Rows from block 4 of the text decoder, named by matrix and row number. Rows with one number belong to one attention dimension. Each number is 128 + 32 x the weight over its row's rms, rounded and kept within 0 to 255. All counts start at 0.
# q: attention query (decoder.blocks.4.attn.q.weight, 128x128), inputs 0-127
# k: attention key (decoder.blocks.4.attn.k.weight, 128x128), inputs 0-127
q.21 [145 157 122 153 150 166 140 110 150  90  66 159 150 139 110 116 143 117 109 130  69  72  79  75  95  89 155 109  73 135  95  98 158 113  70 167 146 175 118 103 125 168 120 103 127  98 117 103 131 152 128 152 134 184  85  99  96 117 107 143  86 173 115 161 132  99 147 124 119 129 174 142 111 169 146 199  94 168 154 137 167 151 173  55 150 150 112 130  71 165 143 131  91  86 108 117 127 133  97 150 182 143 150 206  62  70 143 156 159 108 172 202 108 128 149 115 177 129 127 132 148 162 120  75 115 129 140 117]
q.22 [116 135 121 148 128 185 152 133 134 131  99 132 129 114  84 127  76 116  86  80  91 122 116  69 110  71 147  96  84 109 122  86 125 176  98 145 206 132 126 108 106 111 109  67 110 141 141 101 124 149 117 125 116 122 106 121  83 102 143 149  90 175  91 165 194 108 150 108 119 131 154 126 149 211 147 171 124 166 142 151 159 168 165  83 141 167  81 125  48 136 171  74 143  72 118 151 126 117 120 154 127 149 172 165 101  32 147 133 130 126 173 158 134 105 112 103 172 137 119  89 191 115 112  69 153 127 119 111]
q.23 [ 86 146 145 113  75 128  72  48 170 101 134 120 168 186  83 136 194 123  86 148 149 146 114 163 126  85 103 139  79 151 100  96 201  76 132 129 128  81 162 160  62 119 145 131 152  88 138 191 130 135  93 147 145 126 107 170  86 149 133 141 129 134 131 101  94 139 146 198 104 170 131 148  94 134 114 116  92  77 128 142 135 154  99 156 154 154  86 123 134 120 162  76 118 138 123 172 163 160 106 135 160 120 172 178 123  87 103 136 164 112 156 184 153  84 168 138 102 109 156  61 114 123 166  89 120 175 134 160]
q.24 [123  93 115 106 158 121 122 154 124 148 210 106 139  85 137 137  80 104 221  58 152 142 147 153 164 111 162  98 124 160 149 145  86 106 125  98 110  93 121  84 108 170 123 141 136 120 147 103 164 113 153 158 116 106  90 110 172 142 152 103 148  95 172  68  71 144  97 102 136 112 144 132 112  96 152 132 159 103 137 102 138 165 116 157 113 132 169  86 102 138  71 182 187 112 158  39 137  77 115 150 138  89  74 112 149 142 148  68 105 101 102 147  88 147  88 142 108 198 182 134 133 124 160 115 152 147  96  78]
q.25 [114 160  59 126 186 102 105  78 109 119 124 164 119 163  70 108 132  65 144 115 104  86 133  66  70 135 167  96 110 138  94  62 123 174 129 149 129 127 128 136 107 122 129 172  89 108 189 142 146 133 110 186 129 142  81 105 117  83 123 165 137 154  99 150 161 143 228 140 175 140 201 153 172 139 196 173 153 177 167 150 115 146 134 101 172 136  95 116 105 155 138  82  97  83 103 106 125 124 129 157 150 128 136 134 120  95 123 128 143 139  93 186 129  95 168 119  87 156 139 182 138 126 120  87 112  89 140 109]
q.26 [140 114 149 121 102 130 112 148 114 149 132  93 109 120 108 175 140 140 162 128 100 187 148 186 113 168 116  59 161 141 105 143 101  92 152  57  62 108 154 114 139 128 109 164 143 146 163 159 104  99 106 113 165 109 186 119 168 135  84 135 139  99 180  96  96 151  98 108 144 111  72  73 113 151 152  82  90  97 109 121 135 140 127 141  88 102 144 149 205  89 114 138 137 199 152 161 156 153 125  79 101 110  79  66 173 156  87 100 126 152  80  84 112 135 139 160 162 102 161 173  63  93  86 157 158 137 154 167]
q.27 [156 143 190 174  91 168 167 151 167  84  81 142 140 139 188 135 123 126 102 160 119  92 126  86 130  96 120 172  77  89 149 132 148  94  78 199 157 162  78 129 150 141 129  87 176 131  58 107 130 169 139 119 119 166  81 154  94 115 151 118  63 163  87 169 107  70  92 107 108  93 127 132 106 167 118 187 125 156 110 147 144  77 147 112 141 157 115 130  83 170 138 152 136  93 119 123 115 126 121 125 140 158 160 214  69 128 147 155 150 109 201 155 143 138 118  93 169 115  93  74 157 157 137 114 130 152 128 125]
q.28 [146 138  76  95 171  83 152 150 111 138 181 175 174 105 164 136 149 134  86 137 165 152 132  86 120 180  97 143 179 133  93 127  68 170 128 145 143 203 101 161 140 158 221 102 142 148 130 139 127 129 143 105 103 154  96 104  78 108 125 156 142 166  64 131 175 119 143 152 151  89  74 117 108 116 120 136 101 212 151 162 142 135 109 100 157  72  94 133 130 139 129 108 136 104  79  92 144 113 179 114 109 180 116 101 113  96  92 138 103 153 118 104 135 100 162  78 120 132  47 189 121 122 153 172 161 157 102 128]
q.29 [150  92 134 114 152 102 133 124 116 123 161 100 103  85 120 126 155 119 180 164 134 144 122 161 173 159 139 156 164 128 110 166 103 127 171  91  65 129 147  96 140 121 118 163 137 149  99 133 131 120 138 100 158 129 178 128 183 103 115 124 178 108 200  83  83 166 117 119 133 103  99 124 112  64  94  91 155 105 111 107 112 117  75 143 117 103 214 117 184 138  92 164  61 153 177  96 107 120 154 134  90 126 102  84 146 231 124 102 147  98  73  85 138 145 101 182 122 127 118 195 110 142  89 185 113  92 162 123]
q.30 [129 100 135 125 104 148 131 113 159 108 136  83 112  98 111 134  68 111 127 121 140 156 144 152 152  78 119 134 126  79 170 141 151 165 145 125 141  77 161  85 125  45 107  93 134 176  92 122  73 173 118  87  96  92 171 146 162 133 171 116 164 125 185 110 125 144 120 135 139 143 136  93 141 117  56  74 215 102 151  83  75 136 106 188 121 146 162 140 151 109 124 112 134 130 182 123 119 118 149 154  81 151 158 121 152 203 174 105 128 139 112  87 149 118  91 202 138 120 132  86 199 125  88 138 128  76 163  91]
q.31 [127 170 177 159 136 163 157 130 152  70  91 153 157 138 165 147 131 113  58 126 105  89 134  99 113  96 123 117  63 126  89  83 148  82  59 194 146 186  92 163 141 150 150  79 140 116  77 115 125 164 112 125 108 168  80 113  73 116 126 148  90 173  96 161  96  84 120 133 120 103 138 114  88 168 139 188 113 189 137 176 169 127 126  93 167 163  82 135  97 179 152 102 149  99 118 128  98 118 102 137 141 152 144 185  44  93 112 135 136 126 177 182 138 114 161  94 161 137 104 115 120 137 122  96 118 163 142 127]
q.32 [ 91  99  97  79 116 116  48  91 103 112 119 113 126 101 138 109 128 137 208 125 130 101  83 158 139 151 106 155 168 130 158 179 112 155 181  99  68  71 148 118 118  98 145 152 144 147 188 130 147 124 138 155 128 145 131 147 152 131 136 149 154 111 174 119 124 202 148 136 105 187 134 127 120 146 139  49 144  79 132  79 124 143 119 132 127  92 165 144  88 110  62 126 157 230 128 137 139 160 163 149  90 124 133  76 148 141 113 129 135 172  57 113  66 148 106  96 149 117 153 176 128 103 157 161 181 164 135 121]
q.33 [137 181 180 116 145 147  96 193 154 141 185  89 126 171 151 164 119 100 119 138 125 146 173 108 157  68 128 139 130  65 149 106 179 131 149 167 107 165 152 113 146 163 164 103 127 151 145 163 139 101 150 126  98 204  89 145 137 119 131 119  41  99  79 157 107  85 114 101 166 156 119 136 119 130 176 123 113 106 120 146  87 158 184 116 146 130 102 129 136  98 175 113  89 122 105 102 111 175 123  85 178  67 173 124 162 135 110 157 113  96 183 163 133 169 115 130 131 170 105 107 172 211 103 156 157 188 126 152]
q.34 [132 207 148 118 112 176 158 111 121 116 127 152 153 128  97 103  90 138 100  57 114 133 133 142 127  93 170 187  48 142 146  78 116 158  12 139 154 117 116 145  99 167  94  92 108 143 101 125 117 133  91 169  67  93 109 111 138  89 137 149  68 122 137 157  88 102 175  77 147 140 128 137  92 142 152 143 168 100 178 145 136 138 149 143 158 163 109 124  47 169 169 126 120  81 126 137 123 143 115 173 160 103 136 148 122 128 190 153 146  76 155 189 121 155 153 105 127 143 139 130 153 119  99  77 107  96 158 110]
q.35 [116  57  74 111 115 140 115  61 119  89  87 130 107  92 138 107  98 134 203 122 112 115  89 144  78  96  57 111 142 154 138 168  95 148  76  99 137 102 163  65  89  99 100 145 139 111 166  77 136 175 138 120 103 119 122 116 146  97 153 147 124 176 171  79 119 168 103 121  81 119 120 104 123 159 140 116 143 104 149 147 105 115  91  93  92 153 134 123  47 114 118 116 151 197 143 137 137  93 175 153  59 145 133 118 141  74 108  72 157 178  80 144  91  70 133 156 137 108 168 150 120 121 151 106 113 150 159 177]
q.36 [168 146 146 116 122 149 205 155 180 123 180 163 160 146 121 141 125 117 100  98  87 115 132 141 118 114 207 130  73 122 102  89 151 111  50 135 136 137 160 123  99 171 113  91  84 149  68 150  88 122 106 180 125 115  95 140 106 121 117 138 125 165 121 105 102  35 159 106 153 106 118 118 116 139 112 186 114  91 144 137 118 130  82 141 138 165  70 146  77 134 174 123  90  94 128 114 121  89 117 116 158 140 124 215 126 136 157 140 159 107 176 197 135 184 123 140 141 170 175 107 146 115  90  55 131  98 140  98]
q.37 [140 159 184 164 147 175 188 173 158 123 142 132 157 147 131 148 112 105  90 110 118 130 171  78 115  83 134 111  72 122 117  67 145 110  61 153 198 169 140 116 140 132 113 123  98 127  80 123 118 127 107 134 115 135 100 124  85 106 128 124  96 168  79 139 129  75 108 116 161  86 145 142 153 155 152 191 102 156 148 185 124  99 195 130 127 187  80 126 103 132 190 104 123  76 147 105 106 109 117  99 175 124 155 170 137 116 156 103 149  97 216 179 171 115 142 145 114 172 108  73 138 177 118  78  85 146 120 119]
q.38 [148 197 204 143 142 123 161 188 138 159 181 120 128 166 146 132 122 117  92  87 129 143 177  90 157 105 178 138  78 124  98  72 137 107 107 180 148 184 123 124 172 147 143  83 100 104  74 133 130  95  96 107  89 163 114 151  88 112 120 120  93 141  68 165 124  54 123  88 166 132  98 140 109 109 147 180  89 122  95 181 131 145 150 124 130 157 115 120 126 140 177 131 113  80 153  88 114 129  96 123 215 134 151 160 113 127 156 130 104  75 198 130 192 158 148 111 156 126  87  92 157 171 131 131 121 125 100 114]
q.39 [118 138 131 152  71 145 103 163 131 131 110 102 117 162 183 175  91  96 101  62  89  88 115 130 193 142 186 180  81 113 116  43 131  71  87 136 141 147 149  91 121 176  98 134  83 138 110 137 147 142 106 206  82 112 108 107 137 105 110  94  86 156 148 164 106 102 140 105 179  85 153 105 128 127 103 186 164 138 158 172 148 129 155 130 134 138 114  94 108 102 138 137 138 111 101 110 140 194  96 160 209  76 129 153  88  99 118 161 164 121 183 169 113 146 181 105 126 110 137 103 136 134 109  94  76 130 119 145]
q.40 [151 148 145 169  84 143 218 134 141 140 118 157 133 148 107 125 123 125  89  93 120 124 122 106 130 134 192 133  80 145  96  86 131  99  34 130 149 165 129 152  86 140  83 121 105 129  67 127  86 128  85 138 141  99 128 114  76 116  90 145 154 194 114 109 147  75 144 114 148 107 127  94 128 110 107 178 112 147 155 177 147  93  86 143 133 178 104 115  93 183 170 112  93  75 138 137 121 102 135 114 155 168 128 212 111 130 159 147 168  98 176 177 170 125 150 150 125 149 131 123 119 110  92  64  70  54 126 104]
q.41 [135 143 152 135 128 152 103 165 187 125 144 108 135 149 171 155 103 122 136 120  82 119 149 105 118  62 117 143  90 132  93  76 118 110  78 147 153 142 164  68 129 164 104 146  99 120 117 125 138 129 130 135  83 168  72 144 108  84 135 129  52 155  77 122  94  79 105  89 166 108 134 114 129 147 161 155 132 109 163 199 123 140 184  91 115 182  89 129  51 100 162 110 117 134 106  78 123 115 141 113 196  89 169 136 169  96 125 113 132 102 187 207 136 135 162 113 121 162 117  88 154 197 142  80 145 164 112 175]
q.42 [131 175 165 170 108 151 110 123 113 142  80 122 158 126  72 161 134 162 101 163 124 126 111  71  80  70  99 137 110 143 117 116 153 112 155 122 174 153  84 159 133 133  97 187 165 113 171 169 145 116 118  99 140 166 104 128 135 103 113 127  94  93  78 159 153 170 120 138 117 144 175 165 147 149 155 104 130 145 125 169 120  83 249 152 119 191 127 147 109 123 149 116 140  47 136 130 133 154 171 111 131 120 142  97 144 186 182 138  84 100 176 179 162 123 135  93  65 149  56 103  97 156 133 101 115 158 157 130]
q.43 [ 90  91 117 117 141 146  85 147 156  81 140 114 125 128 139 114  98 134 198 115 156 161 153 147  84  74  80 155 108  83 200 155 119 184 101 144 103  83 151  71 156 118 151  95 148 149 171  70 186 134 175 130  97 171  85 122 169 105 218 132  81 135 130 134  96 137 103 101 116 147 116 138 131 158 150  53 166 117 123 137  83 135 113  93  73 150  96 138  72 117  68 148 161 192 131 104 115 116 138 129 118  83 152 113 189 102 102  97 145 123  94 141  86 109  99 142 150 106 146 152 135 147 146 171 144 170 128 153]
q.44 [137  69  61 104 156 105 134  64 133 105  97 162 104  98  85  90  96 131 105  90 146 155 137 115 147 151  98 135 129 148 152 147 119 172  77  87 153  73 132 140 120  83 134 113 148 138 120 116 112 170 118 138 142 122 124 135 115 126 158 151 174 185 127  67 167 160 174 211 133 107 170 127 145 131 102 156 159 174 159  96 108 135  52 129 126  87  87  90 122 120 129 103 111 138 143 151 118  84 130 147  84 163 119 143  97 109 105  78 147 168  72  51  90  96 124 180 107 143 151 144 124  80 131 103  58  80 176  90]
q.45 [108  95  69 117  85 119 145  46  93 126  70 170 118 111  62 112 145 156 120 161 148 130  76 139 107 197 103 115 160 164 131 153 101 152 140  97 115 103  99 187  86 119 117 159 159 115 130 118  97 156 115 119 184  95 168 103 123 146  93 135 184 156 169 118 174 178 139 193  78 130 164 123 148 121  79 104 120 138 146  83 129  99  99 162 150  95 155 126 162 160  90 143 136 105 138 184 166 122 130 142  69 153  83 138  71 120 121 137 140 133  68  76 122  81 116 137 119  92 144 156  87  75 117 114  72  89 136 122]
q.46 [139 160 122 108  59 144 119 140 122 117 132 154 116 137 123 154 120 123 188 137 113 122  90 157  99 139 120 117 112 134 115 111 149 104  71 180  75 183 137  92 115 205  75 128 158 112  77 129 123  94 133 133 154 127 133 101 144 140  60 157  90 119 160 143  97  99  84  84 122 119 102  45  90 110 155 126 101  77 124 178 108 108 102  71 154 178 135 175 108 187 145 118 117 149 133 129 156 158 142 134 122 119  97 165 166  89 124 148 153  92 122 225 143  75 203 119 112 109 140 140 111 179 108 117 153  92 124 201]
q.47 [142 182 118  88 151 142 128 157 159 122 158 122 117 132 158 149 103  91  95 142  82 138 154 127 143  50 124 147  90 105 134  78 118 128  51 143 121 181 190  87  91 177 117 102 142 135  68 119 140 108 135 134 103 162 110 126 119  97  98 140  51 142  93 132  92  74 106  95 146 115 135  94  90 111 157 171 141  92 157 172  67 165 141  64 131 126  94 109  90 157 212  97  84 102  85 101 109 104 133 122 171 108 113 143 154  77 109 153 133  98 159 173 113 113 152 170 109 141 138 105 187 194 117 122 131 135 104 170]
k.21 [134 164 161 172 131  94  89  93 105  66 109 155 104 123 130  95 133  97 125 129 149  91  82  87 114 124 139 151 100 140 127 122 157 125 136 166 140 152  91 142 128 125 132 130 112  87 136 116 177 154 138 109 116 185 109  99  75  74 121 172 112 187  98 191 149 170 157 184 135 192 169 159 142 168 170 110 133 162 176 144 117  92 191  90 134 190 120 126 149 174 195 111 132  95 125 166 139 177 181 155 125 148 165 203  91 157 169 152 151 120 115 194 120 123 134 177 134 120  95 114 159  98 156 146 125 179 176 121]
k.22 [147 150 104 177 160 117 109 106 119 153 119 109  44  61  86  93  65  65 112 108 128 123  80  61 137 100 180 122 106 113 121 122 178 189  95 149 145 161 116 134 110 127 122  91  88 116 127 132 161 157 126 110 118 139 128  67  76  82 135 147 110 175  87 181 177 161 192 173 168 161 175 156 144 167 138 153 119 168 133 152 107 129 162 115 139 174 118 115 103 154 184 104 106  73 121 141 148 188 146 188 132 126 159 171 112 147 168 150 119 139 135 185  97 141 129 142 134 132  93 103 178 118 157 143 104 155 139 114]
k.23 [126 122 148 165 133 145  78  66 125 149 125 176 148 158 121  81 107  99 119 119 169  97 110 135 103 135 115 151 170 100 101  90 127  49 110 170 152 175  48 182 163  96 124 126 163 118 110 108  85 157 139 160  66 199 109 125 106 140 128 167 166 164 108 153 149 137 134 194 100  85 122 163 103 108 155 143 168 110 148 117 135  86 140  71 146 164 104 110 194 106  83 161 146 124  85 174 163 154 148 122 108 110 164 161 101 107 129 147 139 191 147 102 182 106 140 177 188 112 140 131 115  89 143 153 143 101 159 174]
k.24 [134 108 142 148 129 116 195 178 170 144 163 125 111 132  96 156  74 131 164 106  50 117 181 151 200  90 150 104  98 110  97 103 140 144 113 106 126 137 103  80 110 168  89 166 134 121 103 118 121 130 128 165 176 115 143 182 166 209 149  86 112 103 168 100 113 138 119 130 104 118 144 114 139 190 134 143 138 134  90 128 131 178 117 117  90 115 135  93  94 159  75 111 153 132 153 116  95  85  55 203  79  71  94  94 137 133  98 132 118  84 160 131 117 127  61  77  97 156 143  90 168 172 114  93 144 153 112 127]
k.25 [107 165 106 137  92  90 101  76 135 143  99 164  89 106  83 105 133  88 117  88 142 107  37 102 154 134 174 123 115 138 127  86 180 166 119 180 131 120 171 176 139 153 103 158 107  99 138 113 123 151  98 155 125 117 160 136 134 114 127 121 129 104 151 168 150 160 154 167 169 177 189 108 155 102 103 159 104 124 119 125 153 136 119 136 162 132 156 146 131 157 107 104 117  83 169 146 189 189 130 214 172 161 141 183 169 204 161 137 134 162 157 215 121 145 113 144 134 140 164 122 198 115 144 111  81  98 126  96]
k.26 [111 124  98  83 101 155 132 173 136 150 100 105 165 180 127 145 146 136 177 124 110 140 162 175 116 139  96 108 131 107 145 133  80 133 161  81  93  92 181 109 140 131 111 119 127 152  99 144  75 121 108 115 155 102 148 151 189 149 122  90 162  97 147  76 107  86  91  89  89  34  75  53 102 171 142 117  88  95 137 114 180 173  97 155 116  98 138 106  94 115 129 131 107 207 136 110 128 120 124  93  85 136 131  68 166 106  76 101 138 117  78  78 115 102 146  96 103  92 149 168  78 118  81 139 165  80 106 118]
k.27 [180 120 165 156 154 147 119 116 113  75 162 126 155 130 169 108 160 146 144 157 148 136  99  92 107 116 109 159 136 142 118 136 131  94 145 148 161 148  68 126 113 116 125 104 114 126 172 114 180 104 155 105  89 178  76 115  64  70 128 178 102 188  53 146 148 128 128 149 146 144 112 191  96 159 171 109 132 161 164 136  89  99 193  79  95 189 115 128 138 115 166 114 145 115  74 126  80 128 186  86 125 139 159 131  76  96 154 148 150  95 121 121 137 109 165 140 125 128  72 131  78 125 183 168 164 216 149 146]
k.28 [ 83 121  97  67  94  79 142 121 145 140 112 149  71 119 166 118 132 101  81 164 182 121  80  97 157 182 122 152 125 128 189 123 136 221 158 150 113  74 170 194  86 111 179 109 123 112 131 115 139  89 142 109 147  82 157 131 162  95  77 100 151  92 128 139 122  83 108  61 144 126  98  95 185  72 115 136  68  91 108 144 145 157 136 177 145 115 151 176 180 107 117 114 174 158 123 148 179 128 180 142 125 123 115 140 154 138 128 134 121 167 114 154 108 134 174 113 109 130  99 173 134 131 167 141 173  94  80 110]
k.29 [ 99  99 135  66 130 148 141 166 154 118 143 129 190 138 137 161 189 152 118 152  78 144 184 193 144 118 101  87 106 149 128 149  74  98 144 108 107 131 144  76 128 125 126 153 119 155 117 129  98 102 116 131 161 102 137 167 156 169 145  85 141  82 178  55  98  88  51  48 103  95 111  78 101  88 144 105 138 117  89 106 115 150  86 167 101  85 142 115 128 151 109 147 148 150 144  90  72  60  83 117 105 161 119  92 140  99  89  97 119  91  74  93 153 114 119 110 127 125 144 134 124 161  62 105 158  80 125 155]
k.30 [172 117 131 107 140 191 156 165 171 158 144 112 141  62 102 148 119 115 127 110  92 164 176 146 149  58 141 109 129 145 107 173 124  79  81 126 167 217 118  59 136 129 117 107 132 193 137 126  89 109 108 131 121 117 137  97 106 156 169  98 121 140 141  61  97 103  97 118 132 123 153 126 102 111 126 103 192 144  80  91  81 121  73 124 106 105  83 136  80 125  83 162 127  83 110  61  75 125  53 115 120 150  75  95 114 116 126  82 134 117 135  88 125 116  90  97 144 122 128  90 156 166  71 112  94 106 117 115]
k.31 [152 152 171 167 143 121 110  83 133  67 137 157 138 111 173  78 133 136 131 102 153 125  79  71  99 117 121 171 112 127 145 114 133  97 152 180 147 168 109 163 125 109 135  95 105 101 149  94 142 148 160 109  83 198 103 128  78  83 133 182 118 168  65 185 150 125 133 168 126 151 121 165 132 148 152 104 140 138 170 162 136  97 190 103 113 194 124 122 157 119 185 101 150 106 112 131 141 129 222 133 103 112 169 154 102 142 180 141 148 144 118 155 147 104 165 149 116 112  59 132  92 104 169 173 195 189 159 142]
k.32 [ 90 102  85  76  90 101  87 187 141 159 140 125 125 170 101 130 102 108 133  93  84 109 101 143 184 127 127 118 133 140 173 183 138 152 164 125  95 103 192 114 127 145  94 168 104 147 104 139 137 123 159 147 202 111 136 153 214 118 131 103 115 140 216  87 137  63 159 117  97 104 168  89 115 126 138 141 154  64  96 107 100 145  59 149 108  88  89 155  64 136  86 107 115 136 117  72 111 152  83 132  88 152 136 132 135 122  65 128 135 102 103 149 130 120  92 113 114 125  99 114 135 126  86  62  97  87 121  91]
k.33 [128 155 145 113 125 120 126  88 130 112  83 146 157 105 170 114 136 161 140 132 156 104 129 139  94 161 124 130 152  75 132 110 142  91 134 182 125 151 119 140 196 151 214 119 204 106 147  93 105 161 105 110  73 110 157 131 126 191 100 129 107  92 108 167  79 146 139 194  96 154  81 157 144 131 128 118 112 127 167 120 143  84 177 114 134 139 150 124 185  87 165 155 116 170  82 180 155 142 196  87 132 162 110 151 106 138 147 173 170 196 146 146 175 143 191 153 165 129 119 172 111  85 144 185 172 112 119  86]
k.34 [143 191 177 210 103 191  94 106 131 129  96 175 141 132 117  92 126 123 145 127 153  78  69  85 128  95 112 121 123  95  97  82 169 124  63 125 137 165 112 149  83 154 121 143 156 145  72 136 121 161 112 148 120 167  91 131  58 128 138 175 134 153  39 168 168 131 124 162 114  89 163 111 153 137 126 167 125 154 163 141 145 114 121 110 184 168 132 148 128 144 176 121 130 133 130 176 143 172 157 179 140 144 187 180 141 173 168 148 176 128 175 211 136 157 131 163 111 139 155 119 132 114 145 148 121 115 162 115]
k.35 [143 121  98 134 131 209 112 159 105 154 182 127  82 159  90 117  99  82 182 143 127 120 114 115 117 123 134 109 106  94 138 144 183 131 119  98 111 110 160  43 109 121  81  84 151 107  88 130 102 127 118 109 140 174  82  96 203  92 118 127  63 144 162  77 107  53  76 100 145  74 146 105 147 138 149 112 156  99  90 168 119 139  69 128 107 132  94 175  26 123  80 110 146 137 144  72 118 122 120 147 106  98 150 133  95 134 132  95 139  91 118 124  99  63 109 125  86 120 126 111  94 126  86  92 143 110 123 134]
k.36 [159 187 164 178  55 155 125  98 152  81 150 177 142 106 133 143 157 136 121 121 203 125 100  79  88 116 123 129 129 110  73  81 164 111 101 166 171 156  89 139  84 129 158 154 122 109 102 139  86 142  88 105  95 147 137 113  66 123 153 128 108 127  96 167 120 172  99 131 145 181 132 136 155 114 137  88  90 148 187 144 185  97 133 111 149 172 166 129 188 176 108 130 146 126 162 190 149 109 142 186 138 130 121 179 105 164 184 109 127 111 182 206 100 138 116 126 137 148 174 143 138  87 147 158 182 110 130 144]
k.37 [156 174 171 184 132 148 137  73 125  98 134 134 163  87 160 100 137 117 132 168 163 114 107 107  70 125 128 147 141  98  95  78 143  88  86 132 147 152  65 121 143 124 176 105 151  97 139 110 100 131  89  98  98 149 115 109  61 131 118 142 152 130  62 164 126 160 117 149 169 114  96 161 165 156 125 121 100 203 184 168 174  87 185  98 171 163 130 106 163 117 163 131 139 142 133 201 150 121 189 111 146 153 145 122 111 154 197 137 164 161 190 136 112 135 167 158 159 140 141 148 116  89 188 188 158 155 134 135]
k.38 [151 182 168 162 139 108 154 103 127 111 126 101 169 113 158 109 129 154 139 148 155 147 137 139  69 107 119 127 121 117  99  91 126 106 105 174 133 169 121 165 161 121 216 119 168 106 148 100 124 153  92 105  69 129 120 129  85 128 114 134 138  93  41 205 103 142 130 157 147 161  97 174 149 121 125 102 102 172 152 182 128 106 218 114 148 167 153  75 179 106 207 120 134 139 121 173 139 143 178 124 169 143 125 103 125 140 165 142 150 133 157 144 130 148 183 129 152 125 135 160 141 100 177 194 148 214 121 119]
k.39 [135 141 165 208  77 122 123 106 104  94 155 190  92 124 160 144 131 143 205 145 185  90 133 114 149 113  97 153 117 133 129  76 137 143 146 128 140 136 111 154  76 144 150 134 138 127  96 119 146 166 127 152  82 112 138 101  87 132 133 135 103 153  53 204 152 195 129 173 150 144 143 105 156 140 117 144  80 169 173 153 141 112 158 112 120  93 116 100 169 125 161 153 162 142 193 211 160 167 146 170 175  95 142 150 121 141 202 132 177 119 167 145 110 137 154 127 101 125 162 158 170 142 177 155  96 179 106 119]
k.40 [164 197 162 190  98 167  96  96 140  94 129 161 104 103 143 116 147 155 130 157 201 133 120  65 120 107 162 137 129 169  65  91 149 132 121 129 151 149  88 141  93 133 137 140  73 138 128 139 111 121  89 149 119 168 135 108  59 103 159 136 136 151  56 148 139 164 119 126 189 177 134 117 147 105 154  99  93 203 181 152 153  83 165 115 139 180 147  84 158 191 109 120 164 110 181 160 120 127 155 170 161 115 145 163 119 156 214 117 119 101 157 160  84 139 125 124 144 128 164 135 157 116 148 172 146 160 134 164]
k.41 [159 162 165 160 111 137 128  70 125 123 145 132 154  96 163 106 118 135 178 159 178 121 102 103  62 132 142 128 127  44 117  71 148  97 122 138 124 140 130 107 155 133 165  81 145  69 120  83 113 164  94  94  64 167 124  98 123 158 121 128 117 120  78 185  84 112 127 160 147 121 109 159 151 147 153  78 116 142 178 180 178  76 204  98 165 157 152 115 138 122 166 151 149 171 139 191 148 142 175 133 150 143 115 123 114 137 185 137 164 150 177 159 136 126 191 142 141 153 131 149 105 104 173 189 169 165  93 112]
k.42 [146 136 105 137 141  94 121 103 130 117  65 109 139  74 152  94 144 158 110 138 109 118 115 102 123 126 126 161 124  64 105 133 159 130 115  99 133 138 126 132 151 111 111 112 121 118 118 155 110 148 135  96 125 185 138 140  61 117 118 157 227 136  73 177 168 176 166 182 140  47 121 145 102 162 136 178 130 143 188 104 176 118 177 114 209 136 167 101 115 157 177 115  54 115  98 143 122 147 208  81 109 209 164 125 127 123 126 148 152 186 128  96 145 132 116 140 142 127 118 167  94 125 153 155 155  92 136  88]
k.43 [104 133 128  98 129 140 115 145  92 146 130 103 136 112 137 134 127 109 188 124 133 123  83 136  98 144 129 120 124  72 190 124 183  80  97 142 126 127 155  59 167 185 171  75 211 133 117  66 118 151 132 101 106 140 101 104 194 178 107 124  47 107 172  86 110  75  89 140 106  82  93 145 121 162 122  93 161  98  95 163 133 126  61 131 124 126 111 165  69  93 130  80 134 165  71  89 119 144 151  90 121 164 120 128 126  99 116 138 167 102 151 177 139  96  98 168  91 141 112  79  79  76 114 132 125 131 111 122]
k.44 [ 96 102 112 112 140 172  85 153 154 133 126 163  98  82  91 155 102 101 106 101 110 117 106  91 174 123 148 147 118 176 131 127 152 173 128 140 174 104 115 101  90  77  84 134 104 178 143 122  99 103  99 123 160 143 146 121 104  85 151 118 146 156 160  58 159  89 142  61 154 142 158  85 122  67 134 154 158 147 103 106  92 164  39 115  87 144 102 198  65 157  51 129 125  78 117 115 106 114 121 172 125 137 154 161 122 147 129  76  75 123 128 146  90 103  70 128 128 126 134  92 168 109  79  85 103  80 125 162]
k.45 [101  89 111 122 137 137 108 155 150 119 135 156 103 157  96 157 120 145 118 104  94 119 133 123 207 125 120 130 132 202 139 170  99 155 152  67 143 104 149 128  90 107  44 167  55 156 148 175 158 116 136 135 204 141 142 149 125  76 135 151 151 162 147  66 159 133 128  80 135 110 166  80 100 117 133 181 141 116 109  81  96 180  77 143 118 108 130 151  89 162  87 129 102 110 137  84 123  99  70 134 125  99 163 137 134 131  89  89  78  95  74  80 109 102  81 109 112 124 150 123 140 166  96  70  75  90 158 140]
k.46 [132 163 142 150  87 165 128  94 132 103 148 157 150 201 141 100 138 184 246 145 181 117 140 148  57 165 119  75 100 108 100 126 119  66 183 125 110 146 153 120 132 175 125 123 118  78 123 111 104 144 130 151 113 156 137  87 171 127 149 139  95 104 131 183  59 168 104 152 103 121 118 104  98 161 164  69  78 118 177 150 159 108 187 104 105 119 115  85 152 134 151 144 180 158 155 140 155 140 157 130 129 135 123 125 126 115 167 160 193  72 100 120 145 105 185 115 172 101 125 139  85 136 113 151 152 152 138 151]
k.47 [137 168 162 136 147 194 140  58 118 128  99 184 129 150 131 125 118 161 177 158 188  89 125 114  43 146 120 102 123 106 133  78 124 109 126 147  96 147 112 145 177 161 191 108 165  92 129  90  88 169  89 129  81 181 150 101 104 149 123 161 122  88 108 167  67 125  99 165  87 148 105 156 165 119 155 120 107 144 169 180 168  92 170  82 121 148 154 152 146 116 147 165 178 152 125 190 180 152 175 118 128 117 115 138  96 137 193 162 146 149 168 135 162 124 175 141 149 135 134 139 121  79 156 192 130 120 117 128]